Weights of a small encoder-decoder audio transcriber: encoder widths [192, 192, 192], decoder activation gelu.
Rows from block 2 of the audio encoder of a small encoder-decoder audio transcriber, named by matrix and row number. Rows with one number belong to one channel. Each number is 128 + 24 x the weight over its row's rms, rounded and kept within 0 to 255. All counts start at 0.
After each channel's rows are labels from the 100 clips, of 14848, where the channel reaches its highest value: "loudest band" is the band of the loudest frequency at the time of the peak. Only what is clearly more common there than usual is listed. The data: short read English sentences (LibriTTS-R).
# convs0: first width-7 conv (encoder.blocks.2.convs.0.weight, 192x192x7, each kernel summed), inputs 96-191
# convs1: second width-7 conv (encoder.blocks.2.convs.1.weight, 192x192x7, transposed, each kernel summed), outputs 96-191

convs0.130 [140 149 171 147 151 142 151 126 134 132 140 146  94 148 124 109 116 151  88 139 118 107 101 126 127 110 186 174  90 116 152 157 106 164  99  90 116 111 143 167 117 129 126 112 125 130 152 125 123 133 106 118 117 152 126  48 119  95 167 121  82 110 121 126 142 116 134 131 134 113 139 142 111 147 110 142 116 146 122 131 113 127  81 126 104 123 133  92 128 106 147 175 114 138 106 135]
convs1.130 [133 138 138 151 171 115 121 132 138 123 118 131 137 147 156 128 120 110 151 110 108 111 125 157 151 137 143 122  83 126 138 104 154 169 104 117 127 109  69 159 142 121 154 120 117  78 111 108 124 132 116  83 153 138  88 155 120 123 130 121 161 142 110 124 111 113 120 140 127 143 119 124  72 124  55 186 145 131 142 116 162 121  90 105 163 159  69  94 175  85 127 133  89 162 142  87]
loudest band: 1000 to 2000 Hz; 2000 to 4000 Hz

convs0.87 [109 135 144 152 103 143 120 102 126 161 134 133 114 142 145 168 167 122 126 153 116  66  73  88  79 124 112 135 148 149 132 150  95 116  95 112 152 133 125 110 134 134 168 145 120 125 109  60 104  83 161  81 117 138 173 133 132 141 123  83 129 133 137 106 118 129 138 137 132 164  94 155 117 143 119 100 125 144 120  86 131 116 138 156 137 102 137 118 123 119 134  63 111 116 111  83]
convs1.87 [122 178 117 166 136 112 103 126 146 133 158 130 135 151 126 126 112 133 121 112 113 131 140 151 177 139 142 144 115 123 162 179 114 139 107  95 147 116 133 127 111 116  89 103 109 149 157 123 148 143 130 147 175  98 171 107 105 134 136 108 111 162 101  84 129 105 123 150 116 144 168 118 106 109 164 107 137 150 115 115 170 141 108  99 128 162 138  94 168 159 139 188 134 118 142 126]
loudest band: 250 to 500 Hz

convs0.69 [141 166 140 172 121 142 128  98 142 143 105 105  94 151 101 153 104 125 161  97 102 122 106 138 121 168 107  87 144 150 146  73 139 102 109 103 140 151 117 103 128 150 132 124 114 117 130 125 113 137 145  94 151 137 118 156 159  99 134 117 137 124 155 118 148 111 114 134 125 136 145 120 154 135 122 102 140 120 134  84  96 151 136 130 125 164 131 150  58 104 143 119 148 113 130 130]
convs1.69 [116 131 110 119 143  75  65 134 136 104 125  84 106 152 145 149 123 148 133 120 144  93 129 131 112 148  95 133 108 130  98 144 106 142  99 119 176 128 128 150 111  94 110 131 114 125 150 112 110 139 114 114 102 154 116 175 109 110 144 164 146 101 121  60 150 151 101 126 129  84  98 114 139 162 113 109 137 131 136  83 129 126 137 113 115 158 132 140 161 121  92 119 102 172 119 116]
loudest band: 2000 to 4000 Hz

convs0.166 [142 143 123 136 155 111 100 124 143 108 129 140  93 147 109 134 151 104 127 129 102  91 125 114 143  93 109 150 101 105 109  87 130 154 136 104 108 118 135 136 127 151 145  94  90 181 112 126 106 118 107 122 129 160 133 106 132  99 164 123 172 116  86 144 112 142 140 108 137 139 100 162 153 138 132 116 111 105 128 124 140 164 116 141 113 123 158 122 117  89 130 108 120 109 148 110]
convs1.166 [131  98 138 101 124 156 154 104 146 130 120 165 155 143 164 146  77  85 152 132 127 121 100 125 115 127  65 187 130  97 167 114 113 103 156  97 119 128 123 166 132 126 131 116 132 135 151 109 155 125 100 120 135 162  99 106 136 128  88 130 154 155 154 166 141 152 101  96 187 157 152 157 169 149 142 161  97 132  91 109 120 142 153 136 149 164 154 119  82 134  87 114 102 110 135 142]
loudest band: 1000 to 2000 Hz

convs0.58 [126 125 105 119 119 123 105  84 129 155 123 136 122 188 115 141 125 111 167 131 114 135 143  93 186 145 151 108 136 124 159 118 118 119 102 146 124 134 135 105 123 133  63  88 117 173  87 180 112 117 175 113  92 112 126 134 140 153 121 159 108 171 150  76 151 160 112 145 121 117 136 139 123  85  87 103 118  99 105 124 122 139 143 193 132 109 146 100 134 161 119 170  97 126 122  83]
convs1.58 [160 142 166 115 133 102 133 127 144 131 142 117 113 118 110  90 148 135 110 131 104 102 143 127 118 139 140 144 150  96  96 113 112 143  91 139 117 120 122 173 143 149  77 135 130 148 142 142 137  89  96 114 110 124 166  75 109 142 147 166 115 143 105 117 165 134 102 123 127 144 128 152 112 139 123 165 119 109 122 108 116 157 149 120 110 115  94 102 122 129 139 105 180 124 148 117]
loudest band: 1000 to 2000 Hz

convs0.160 [130  96 110 127 136  96 156 126 115 134  76 149 142 149 129 129 123 142  85 128 131 147 138  82 170 139 177 134 121 160  99  93 119  96 169 131 115 142 133 136 143 130 111 109 141 167 110 124 104 131 148 175 122 102 132 130 153 166 122 109 120  74 115 123 128 102 121  81 124 156 104 121 115 118 151 142 140 147 126  79 128 128 119 139 121  91 136 130 134 146 130  85 151 116  64 118]
convs1.160 [111  65 115  91  87 147 122 113 119 109 123 145 128 134 146 122 163 152 116 129 115 128 115 112 114 121  90 124 132 142 122 130  77 135 112 131 153 146 100 110 105 106  95 164 105  87 156 147 131 123 103 120 119 108 120  94 145  92 103 133  92 125 101 138  93 112 155 125 152 104 135 152 132 123  91 142 151 112 143 128 142 121 121 122 160 125 137  80  91 104 149 109 159 100 172 154]
loudest band: 250 to 500 Hz

convs0.187 [115 116  90 125 122 141 148 146 177 143  99 146 142 116 115 133 107 130  97 129 137 129 160 109 127 149 135 126 117  96 109 102 123 105 160 134 132 102 128 126 139 106  87 161 102  83 101 100 147 159 130 102 127 185 131 150  90  86 157 134 106 105 113 110 133 118  75 179 121 105 126 128 137 103 147 144 161  81 103 105 143 113 155 106 161 119 131 154 122 120 113 156 111 132  96 100]
convs1.187 [142 118 135 135 112 155 119  73 153 135 116 123 145 129 144 161 178  90 135 143 141 125 138 112 136 108 131 103 155 155 181 159 148  98 114 122 128 114 138 132 107 128 150 138 125 132  90 130 126 146 125 136 116 137 130 128 167 164 151  90 129 116  95 118  73  67 134 129 120 106 139 139 176 116 104 151  98 159 148  92 108 170 154 137  95 120 130 123 156 151 125 153 109 140 106 147]
loudest band: 250 to 500 Hz

convs0.116 [110 109 127 156  94 139 146 156 150 138 193 122 138 120 153 113 118 144 117 109 159 117 137 152 100 143 100 117 105 125 142 122 150 111  90 131 123 105 158 116 122 133 180 151 124 115 109 156 170 106 150 110 143 135 128 178 152 128 128 128 110 124 152 105 153 135 117 137 126 159 178 121 149  99 141 127 142 156  99 109 119  83 147 172 155 174 166 133 116  87  95 115 178 155 149 109]
convs1.116 [ 82 135 143 142 130 168  97 132 102  88  95  96 102 149 139 101 108 103 115 143 103 131 133 109 172 133 161 103 143 108 125 143 142  78 118 117 162 102 118 120 165 148  81 123 190 164 120 108 131 139 125 100 131 111 100 129 149 118 142 150 104 156 138 135 120 124 143 105 109  93 184 150 109 143 127 123 129 129 103 142 181 128  87  88  87 133 134 121 158 122 162 113  74 149 109 128]
loudest band: 500 to 1000 Hz; 250 to 500 Hz

convs0.28 [116 128 112 128 116 129 113 138 121 108 129 102 165 136 115 130 126 103 163 109 130 194 157 149 124  93 149 123 111 174  85 117 197 138 137 134 132 143 150  86 124 120 140 127 127 131 131 143  96 132 112 150 133  98 102 124 132 127 109 200 162  94 153 107 141 148  96 105 118 133 108 106 127 141  98 160 168 151 148  95 143 141 146 113 139  81 101 130 131 135 109 130 173 134 103 110]
convs1.28 [131 133 104 140 140  85 136 115 123 104  95 126 154 109  65 182 149 122 121 135 157 150 127 159 176  44 109 138 120 116 121  96 118 116 152 114 125 138 136  58 121 166 123 147 127 154 109 102 152  91 145  93 111 124 181 135 139 125 135 115 132 110 132 147 106 124  97 104 109 142 146 106 102 128  95 147 105 123 116 130 141 152 166 132 134 153 155 136 142 101 115 105 150  97 113 113]
loudest band: 1000 to 2000 Hz

convs0.25 [115 134 158 113 103 141 148 126 137 125 111 108 138 145 138 122 156 107 179 129 125 149 146 129 134 154 183 180 116 131 131 110 142 137  81 122 106  66 181 166 112 129 152  92 100  93 129 162 124 143 144 136 110 101 129  76  97 149 120 157 114 167 124 120  78 152 153 145 179  91 124  86 101 118 123 111 149 129 135 105 118 129  75 137 161 117 121 146 170 127 107 121 126 109  83 111]
convs1.25 [129 103 158 177 194 133  94 110 135 151 115 141 111 140 143  87 126 151 107 102 134  85 109 152 167 133 132 133 132 147 146  57  96 155 134 131 167 115 122 176 111 131  90 125 122 136 129 134 153  99 103 137  96 126 161 116 128 134 113 159 131 150 152 139 100 111 117 132 158 126 134 125  99 125  58 159  95 142 166 142 118 137 109 144 123  92 108 124 143 127 134 127 120 128  96  79]
loudest band: 1000 to 2000 Hz

convs0.96 [139 129 135 150 138 140 135 123 180 118 181 108 112 130 172 105 114 145  89 108 112 126 102  58  87 125 123 130 122 100 120 172  99  79 114 121 133 138 113 111  88 164 156 116 135 113 135 122 100 110 135 126 126 131 116  72 131 161 153  82 147 148 105 126 109 114 170 114 135 107 143 137 113 153 153  90  84  84 139 143 106 109 112  98 127 118 165 117 149 134 176  95  93  88 152  74]
convs1.96 [153 116 116 120 160 158 106 163 107 136 106 127 130 148 148  71 115  98  99 119  75 152 104 115 141 123 132 140 154 126 118 114  96 137  93 125 146  99 147  91 165 109 123 131 101 134 124 139 138 118 106 121 137 117 100  83 130 118 152  53  72 151 106 113 137 122 111 114 134 131 127 109  95 131 121 112 151 115 147 128 170 135 122 147 140 168 117 132 140 123 101 144 116 136 115 111]
loudest band: 250 to 500 Hz

convs0.132 [118 149 135  93 103 126 115 141 102 114 124 138 164 133  78 137 137 123 144 120 121 100 118 183 122 162 123  82 112 122 128 122 120 112 132 103 132  97 125 127 124  97 102 169 114 123 150 136 132  90 140  90 104 165 118 112 127 106 147 128 160  92 129 116 155  92 104 140 126 171 142 117 146 137 139 102 101  99 123 107 101 122 138 117 118 137 158 114 123  67 149 161 124 164 126  91]
convs1.132 [137 122  95  63 107 147 119 155 155 156 136  95 106 147 104 149 128 142 145 106 144 129 107 135 112 119 147 106 143 120 144 141 138 182 109 114 117 184 119 122 126 169 137 153 143 100 107 162 155 143 107 134 134 166 126 113 172 125 127 143 108 113 127 164 111 112 143 137 107 120 121  98 171 146  93 132 141 123 141 159 113 142 124 150 130 130 105  71 158 145 107 117 119 180 150 153]
loudest band: 4000 to 8000 Hz

convs0.114 [153 129 154 157 125 167 143 176 114 109 157 120 170  83 105  91 105 114 127  86 151 130 126 139 143 131  87 109 139 117 146 109 129  98 140  90 138 146 120 154  95  96 131 143  90 138 151 114 152 129 118 127 166 123 130  88 161 109  76 144 141 123 137 123 128  93 146 147 139 128 148 119  67 125 140 183 161 136 162 172 139 102 135 164 145 146 152 129 102 146 142 146 134 136 120 133]
convs1.114 [114 130 113 135 117 104 149 169 121 112  98 148 154 116 142 137 122  87 147 129 110 144 134 129 142 141 105 140 104 105 158 120  87 146 126 127  94 105 148 147 138  82 121 112 117 116 151 110 136 131 121  92 155 107 173 138 136 115 105 133 185 107 134 143 128 134 107 130 123 154 123 119  87 140 128  94 109 127 121  85 121 132 129 142 132 125 140 143 194 135 148 128 178 121 114 146]
loudest band: 250 to 500 Hz

convs0.63 [ 93 136 130 147  86 102 125 157 145 140 155 123 182 151 138 119  86 118 139 101 112 109 107 113 106 176 120  61 101 131  97 131 145 139 106 169 142 107 147 128 144 160 137 154 117 149 108  82 145 120  79  96 151 132 131 126 133  77 152 132 147 117 108 114 123 108 109  92  90 100 121 128 143 101 124 135  91 145 128 115 125 102 129 134 130 106 129 117 128 133 116  96 134 120 145 148]
convs1.63 [125 126 132 151 110 130  94 171 108 134 132 131 143 135 140 132 136 114 122 119 135 133  94 110 162 165 127 136  89 105 152 141 112 118 139 119 153  97  89 124 120 146 137 101 115 139 149 115 127 149 111 134  92 181 185 177 100 148 139 141 106 130 165 143 124 125 112 115 130 114 113 135 145 113 167 150 130 106 142 129 163 103 148 148 103 105 135 154 152 123 112 173 134 108 144 107]
loudest band: 2000 to 4000 Hz

convs0.77 [172 129 111 117 130  94 120 148 142 113 123  91 106 114 117 130 151 127  89 111 126 157 124 138  91 138 146 136  96 147 149 101 165 126 142 164 105 117 125 154  91 106 144 150  64 130 111 136  84 153 127 107 153 142  94 117 147 148 139 132 120 149 128 140 110 120 141 125 153  76 154 140 154  76 135  46 134 101 106 106 166 118  87  92 130  85 118 135 125 123 127 129 135 172 147  86]
convs1.77 [138  93 118 154 127 151 114 117 122 150 148 102 129 146 113  74  93  94 115 157 158 114 155 165 115  52 102 122 156 126 128 105 138 103 120 158 152 117 142  84  69 107 130 134 106  97  86 156 106 124 127 173 139 122 123 122 113 107 137 146 113 124 152 126 105  94 134 130 134 100 107 140  93 133 136 110 135 130 149 118 139 140 126 111 128 113 142 159 101 120  82 115 121 135 110 108]
loudest band: 250 to 500 Hz

convs0.0 [112 140 126 144 121 113  88 110 160 120  95 128 100 161 132  85 115 110 125 106  86 169 143  38  96 109 135 144 153 139 168 126 141 183  81 115 101 128 159  98 114 163  91 101 102 148 145 138  75 125 131 159 101 111 160  76  93  76 137 100 110 129 132 136  96 147 108 113 113 164 110 142 146 153 117 144 117  98 122 110 137  85 138 111 126 165 151 148 108 122 108 109 118 116 106 109]
convs1.0 [118 148 139 120 121 113 170 128  95 100 107 127 104 121  86 143 138 102 108 105 131 150 143 129 151 144 151 119 156 117 140  81 164 123 104 100  73 104 130 139 118 134 168 174 113  86 140 127  90  92 130 177 104 132  95 146 130 106 118 111 159 157 123  93 190 135 124 124 137 155 138 108 116 143 124  75 141 134 143 123 160 113 154 138 118 189  73 141 113  98 106 136 165 124 167 139]
loudest band: 500 to 1000 Hz

convs0.24 [147 169 136  97 129 144 132 162 164 159 133 117 150 142 134 128 104 122 135 167 141 119 108 122 153 119 112 120 124 105 176 146 125 146 198 106 129  97 148 138 150 143 200 112 121 146 107 110 143 146 129 129 108 146 129 115 131 144 133 129 118 123  85  96 135 125 133 118 150 109 134 165 104  87  90 137 135 135  83 121 144  59 135 139 129 113 146  99 120 136 125 105 144 147  95 125]
convs1.24 [138 103 112 108 104 147 167 119 114 128  97 134 127 117 124 112 117  99 120 130 108 140 169 127 123 136 140 157 104 160 151 119 135 173  88 111 111 123 124  92 131 153  65  94 113  84 154 121  96  71 116 117 133 149  98 151 112 122 111 111  88 113  96 114 134 151 131 126 124 142 129 168 141 157 123 153 117 104 134 150  77 143 160 138  88 134  90 147 127 121 118 145 105 137  71 127]
loudest band: 500 to 1000 Hz

convs0.64 [108 116 129 116 105 123 133 142 130 110 125 159 140 131 149  87 116 118 122 168 114 186 118 192 111 102 137 152 123 137 109 121 139 146 114 127 111 133 150  95 142  30 150 101 135 132 121  94 108 136  85 103 120 151 130  79 154 119 117 174 151 132 120 150 146  86 108 103 127 107 109 129 138  90 102 158 103 131 153 144 105 172 129 115 117 101 171 123 104 114  78 132 123 189 135 139]
convs1.64 [153 131 128 143 121  99 125 148 159 112 132  82 148  81  99 196 131 128 129 156 120  74 114 162 162 135 115 110 104 142 105 124 146 156 152 128 159 133 152  85 139 127  74 118 154 133 149 122 153 128  95 148 110 164 137 125  98 105 141 144 123 140 136 117 128 127 123 125 128 134 128 117  77 131  91 136 132 137 163 129 107 110 130 141 144 161 151 103 141 149 145 137 119 133 149 162]
loudest band: 1000 to 2000 Hz; 2000 to 4000 Hz

convs0.93 [144 147 163 111 133 162 158 113 128  79  90 136 110 149 106 113 103 134 136 140 156 159 120  63 121 108 139 155 145 139 116 157 125 168 102 127 121 107 103  74 108 107 118 119 119 145 122  93 127 129 149 137 114 125 122  98 117 107 123  81 138  99 131 114 114  86  98  98 113  96 128 132 147 128 141  87 127 134 120 136 110 170 154 154 138 157 130 154 142 120 157  91 149 186 148 146]
convs1.93 [116 136 164  68 121  86 152  96 140 159  87 105 123  73 128 173 128 137 162 114 128 148 157 152 136 157 125 108 144 100  99 130 159 111 118 138 145 109 165 155 160 125 124 157 126 161 125 103 155 104 127 112  98  99  92  99  97  94 157  90 103 130 141 150 142 113 129 157 133 157 161  96 126 119 105 143 130 114 140  98 129 144 151 131  98 115 179 116 121 143  93 104 123 137 148 136]
loudest band: 500 to 1000 Hz

convs0.163 [ 68 109 100 119 157 196 148 123 109 150 117 128 109 149 162 134 127 155 124 154 163 115 166 110 108 141 121 125 103 125 130  92 117 113 121 118 107 126 128 109  95 118 130 139  67 157 121 132 121 138 141 159 166 151  89 155 170 117 147 129 125 120  76  83 117 118 146 113 130 121 123 121 133 149 151 145 134 136 136 142 128 135 117  89 112 121 129 119 128 138 122 137 125 132 120 115]
convs1.163 [126 110 143 149 112 127 135  95  97 140 135 128 136 159  86 160 159 129 158 103 143 129 133 121  84  97 127 146  85 125 132  84 123  92 145 119 131 143  95 135  96 138 106 121 154 121  77 149 127 114 108 109 121 120 124 134 107 132 103 115  95 134 104  97 141 105 137 130 105 133 140 134  47  85 133 124  94 118 115 137 111 167 151 138 119 159 155 103 101 127 116 114 106 125 148 103]
loudest band: 500 to 1000 Hz

convs0.143 [133 106 110  93 154 143 129  66 117 146  97 107 155 125 156 150 150 133 131 132 135 176 139 129 113  94 128 159 124 123  92 109 146 192  91 156 117 164 130  87 167 151 144 146 130 105 132 159 128 148 161 130 127 118 136  89 167 123 125 108 157 108 136 123 122 142  95 127  98 121 113  62 152 136 120 132 136 154 124 122 132 154 140 143 143 111 103 125 106 139 177 116 170 116 142 130]
convs1.143 [134 146 146  74 130 133 122  77 105 172  62 147 114 147 121 145 120 129 101 118 153 166 154 127 143 113 124 110 172 142 103  49 133 104 125 106  91 114 138  61 160 118 131 130 110 144 158 142 121 146 111 120 104 122  96 126 106 147  75 137 142 166 151 106 134 144 114 140 101 100 113 109 127 141  54 150 106 129 142 156 148 107 146 102 149 171 119 142 136  77 113 113 101  90 117 119]
loudest band: 1000 to 2000 Hz

convs0.68 [119 126 162 164  88 101 114 149 123 148 128 115 143  89 149 113 114 141 153  87 126 131 125 143 112 129 111 106 110 148 135 160 133 108 115 135 118 113 152 134 110 112 140 131 137 113 147 107 145 128 109 116  86  97 163 110 107 141  69  88 110  93 118 114 181 134  93 171 147  91 100 106 143 128  96 132  93 134 131  69 153 127 120 124  99 122 148 125 173 114  97 142 121 137 128 119]
convs1.68 [135 136 167 106 119 116 138 145 151 102 143 122 110 104 124 100 133 102 139  93 115  92 133 112 137 155 123 120 162  87 151 154 110 148 162 125 128 162  97 157 166 104 157 161 141 155 169 135  84 111 102 118 140 112 171 156 106 148 141 164 132  94 120 104 144 127 141 113 125 118 134 123 120 122 124 111 107 118 146 118 132 144 147 100 117 179 132 138 104  90 145 151 115 117 128 144]
loudest band: 500 to 1000 Hz

convs0.22 [140 115 135 120 176  97 126 110 161 151 131 102 145 120 117 147 141 140 120 156 119 144 188 116 145 118 120 138 120 155 120 132 104 141 120 107  79 176 135 134  79 135 158 125 115 126 110 133 122 140 127 122 118 182 122 126  97 117 126 134 155 103 131 147 167  99  85  97 133 115 134 120 119 151 155 170 142 180 103 107 127 100 166 163 142 135  86 131 104 111 135 156 136 146 144 149]
convs1.22 [161 161 125 134  90 125 114 110 126 121 140 137 159 105 101 189 128 100 144 145 111 134  88 120 124 129 139 152 124 163  96 121 139 115 123 107 132 106 137 139 118 100 150  83 129  80 174 124 141 150 115 103 141 150  94 122 120 124 139 133 140 134 123 121 153  89 121 105  67 117 147 154  71 124 123 137 114 139 136 125 104 155 101 118  82 121 115 105 114 147 145 133 149 128 121  75]
loudest band: 500 to 1000 Hz

convs0.92 [146 113 144 117  99 145 116 121 134  94 109 147 138 137 116 173  99 100 118 147 127 132  88 127  91 131 142  87 106 165 135 136 136  93  53 105 169  97 151 125 148  81 140 107 109 127 118 155 112 127 111  69 136 118 140 128 139  98 150 146 134 107  97 155 114 127 105 122 120 167 112 177 106 130 115 128 172 112 139 106 116 156 111 132 125  88 111 112 153 101  97  83 171 144 126 150]
convs1.92 [ 99 139 137 147 142 136  81 148 118 126 174 135  98 123 122 131 123 122 114 138 149 112 101 123 135 154 115 169  66 120 173 117 123 134 131 111 157  93 172 155 114 125 152 134 158 111  93 149 131  95 157  79 155 126  96 114 122 151 132 148 147 116 145 191 127 129 144 121 132  94 135  89 102 127 126 157 131 144 133 152 108 113 122 119 150 129 116  89 146 149 114 125 140 171 145 131]
loudest band: 2000 to 4000 Hz

convs0.142 [122 124 148 129  99 128 126 120 154 155 101 132 100 159 110 184 126 102 129 144 163 113 133 185 112 159 101  81 103  78 129 143 151  86 135 126 154 113 140 122 153 145 125 135 140 121  95 163 144 148 131 119 136 189 107 136 135 108 160 166 176 113 116 143 108 125 175 145 113 120 153 134 111 162 119 162 164 147 146  66 111 151 146 142  86 130 120 117 104 116 105 124 138 176 121 154]
convs1.142 [134 120  86 113  72  93 138 117 110 167 124 151 146 131 119 110 149 133 130 123 187 144 105 147 143 105  94 151 135  65 106 118 130 124 118  91 147 107 143 121 135 125 146  80 128 125 100 171 134 134 124 108 130 124 113 103 137  96 124 150 123 128  89  89 130 145 167 139 149 137 152 147 102 116 136 112 120 120 130 132  95 110  93 138 110 149 135 162 102 166  69 133 148 123  95 155]
loudest band: 2000 to 4000 Hz

convs0.167 [129 127  89  88  95 127 102 131 154 115 170 142 116 131 137 143  92 155 108 111 107 141 127  90 120  85 108 138 115 170 146 123 114 103 104 131 133  98 142 191 141  64 180 100  99 154 159 134  94 145 163 156 126 126 117 121  77 100 151 103 127 111 115 160 132 139 130 101 155 111  94 118 134 103 132  94 105 124 138 119 106 125 111 132 143  88 103 132  93 137 115 178 128  84 144 147]
convs1.167 [117 119 108 137 122 132 120  82 151 146  92 154 175 114 174 125 105 108 144 121 104 137 163 119 144 109 114 143 149 162 125 125 122 132 104 132 203 138 133 117 136 116 149 133 161 139  93 154 160 154 135  84 139 124 126 148 135 147 110 105 109 112 145 109 142  80  81 161 141 139 138 150 128  80 141  92  96 130 136 125 143  83 131 129 144 128 144 152  75 107 124 157 122  79 111 145]
loudest band: 250 to 500 Hz

convs0.13 [145 133 175 112 135 137 158 148 125 124  82  75 117 150 144 128  93 135 179 139 132 106 143  90 129 125 109 131 127 104 152 136 116 107 131 129  85 131 103  92 147  82 166 101 170 134 144 120 141 120 145  74  66 138 136 125 131 147 100 129 171 149 188 119 154 131 134  59 133 120 189 142 150 181  94 127 144 129 137 112 124 165 141 140 114 125 116  87 133 146 149  83 164 138 125 114]
convs1.13 [143 118 147 107 136 127 162  88 142 168  96 161 158 112 104 145 202 124 112 122 123 167 159 118 146 145 180 105 151 118 107 119 130 104 160 122 126 107 125 150 130 134 140 164 119 122  97 151 124 129 134 102  92 146 171 160 152 153 121 125 152 155 132  98 119 138 123 138 129 120 113 162 147  81 106 109 128 113 147 121 120 142 181 146 146 127 142  98 144  99 123 130 129 140 102 185]
loudest band: 500 to 1000 Hz

convs0.139 [116  44 141 114 135 128 137 140 107 154 149 166 109 152 193 153 130 168 113 110  87 123 159 156 108 121 143 134 144  93 128 104 136  87 153 199 164 146 125 132 140 140 159  94 146 131 155 129 165 137 133 156 118 115 132 132 155 128  77 125 120 144  87 102 134 101 121 127 129 121 167  87 162 126 156 170 168 154 111 119 134 154 129 110 157 130 126 151 138 136 142 120 112 124 141 133]
convs1.139 [126 120  69 130 120 162 148 143 134 165 152  84 115 108 115  83 117  93 105 195 129 113 112 158 157 142 145 105 114 121 152  66  75 130  91 157 123 106 114 103  76 116 104 115 113 108 142 143 110 128 144 122 123  79 153 104 116 140 144 113 138 149 135 105 102 139 102 158 104  87 168 116 126 125 123 142 140 108 120 109 183 169 124 116  85 113 133 128 143 126  79 171 137 114 115 108]
loudest band: 250 to 500 Hz

convs0.86 [131 102  65 129 105  92 120 122 146 189  88 121 142 136 142 126 119 139  72 166 142 105 127 140 132 119 101 107 156 127 132 109 157  91 151 185  94  92  96  51 138 150 121  94 140 132 121 136  95 117 139 121  99 117 131 121 132 155 133 111  74 174 104 162 109  95 139  77 113 119  94 134 140 106 140 137 149 119 100  98 113 124 125 120  67 129 134 150 133 120 179 112 109 133 110  89]
convs1.86 [132 176  96 109 103 150 137 127 115 118 116 143 117 116  90  81 152  95 107  98 140 128  82 142 116  87 147 148  78 106 139 133 158 172 129 123 208 100 140 136  95 121 134 151 137  95 129 137 130 127 148 133 153 155 143 118 135  90 165 140 148  94 174 104 113 129 114 167 151 137 128 142 123 108  97 114  93 143 148 137 111 105 146 137 167 147 139 112 134 131  97  97 146 127 119 136]
loudest band: 250 to 500 Hz

convs0.180 [137 165 125 106 138 105  86 127 121 159 120 152 170  96  85 154 149 141 166 135 175 127 118 156 135 113 145 115  85  86  96 121 152  96 105 135 121 134 160 138  96 175  99  98 139 128 123 101 135 105 109 114 146 155 129 124 100 117 148 183 118 132 114 138 144  79  95 154 135  88 155 104 100 108 100 150  99 134 142 151 147 132 148 110 121 132 161 114 149 106 135 141 104 144 145 108]
convs1.180 [152 129 179 144 115 118 144 135 166 123 145 138 143 137 141 160 100 118 120 113 100 122 153  99 142 158 132 114 121 143 108 137 114  81 139 114 134 140 123 129 180  87 141 143 119 133  91  92 133 130 118 112 157 116 129  64 124 128 123  74 123 119 136 128 119 137 141 107 129 109 129 136 138 133 146 133 158 144 128 117 128  94  88 113 149 129 155 151 129 141 118 134 181 169 137 134]
loudest band: 4000 to 8000 Hz

convs0.177 [ 94 103 141 152 138 125 170 104 114 104 114 159 111 119  91 136 167 152 121 119  90 159 132 144 158 113 113 156 132  91 112 132 128  93  88 128 126 135 121 120  91 142 170 155 117 116  70 109 166 150 166 100 115 177 115 132 143 126  91 112 156 117 140 113 142 134  94 132 120 108 142 133 115 173 157 130 147 160 146 103 117  89 104 119 120 128 156  97 183  84 166 124 137 134 132 123]
convs1.177 [107  99 182  96 132 129 116 165 125 117  90  61 128 140 145 128 114 151 104 108  89 129 118 117  90 138 121 121 137 118 116 113 115  91 130 120 154 114 123 116 157 121  94  74 142 110 158 128  94 125 145 123 131 113 114 130 112 138 148 126 171 127  87 150 107 134  74 112 144 109 138 122 111 128  99 110 121 125 117 110  76 141 132 112 145 101 160  99 118 123 158 102 115 153 101  65]
loudest band: 2000 to 4000 Hz

convs0.182 [139 107 119 150 150 154 125 108 158 144  96 141 106 141 132 131 168 137 102 116 153 101  91 110 128  95  83 124 115 144  84 134 129 118 143 138 118 148 127 104 149  77 133 130  96 137 129 132 137 126 143  77  77 125  97 140 130 122 169  96 150 157 109 164 165 100 129 127 119 178 121 169 115 125 123 162  74 143 146 115 112 160 113 115  86 100 111 107 179 162 122 120 129 136 130 117]
convs1.182 [152 126  66 123 103  85 165 132 123 111 133 100 138  89 113 154 120 103 157 153 120 150 106 109 173  99 105 146 105 135 112 143 102 108 115 121  93 131 119  80 153 137 128 160 106 143 172 195 117 152 198 104 124 127 112 102 165 108 124 145 142 149 150 118 137 128 131 123 125 120 106 105 150 125  82 124 131 122 125 107 110 157 141 112 118  94 120 117 103 108 129 171 125 152 151 117]
loudest band: 2000 to 4000 Hz

convs0.103 [121  99 134 137 134 166 133  67  98 170 151 146  93 172 163 118 105 152 124 151 106 165  95 127 131 125 153 139 122  94 105 129 132 164 125 136 112 164 140 113 149 153 147  84 128 141 137 155 128  83  80  98 145 163 140 130 114 134 141  94 152 130 108 140 147 136  94 142 108 124 145 124 149 101 116 141 115 120 153 142 149 151 113 149 126 141 133 139 115 167 131 122 146 118 153 115]
convs1.103 [119 121 173 128 122 164 159 121 123 138 110 112  93 185 137 150 120 149 138 133 105  84 109  76 163 138 133 147 114 108 133 131 154 128 122 144 139 145 141 128 141 134 128 123  96 112 170 138 155 149 168 118 104 127 129 124 155 115 167 150 133 144 106 130 126 123 116 142 123 112 108 157 139 141 101  98 130 122 182 120 133 123 137 113 136 149 105  54 106 103 116 145  74 169 115  82]
loudest band: 1000 to 2000 Hz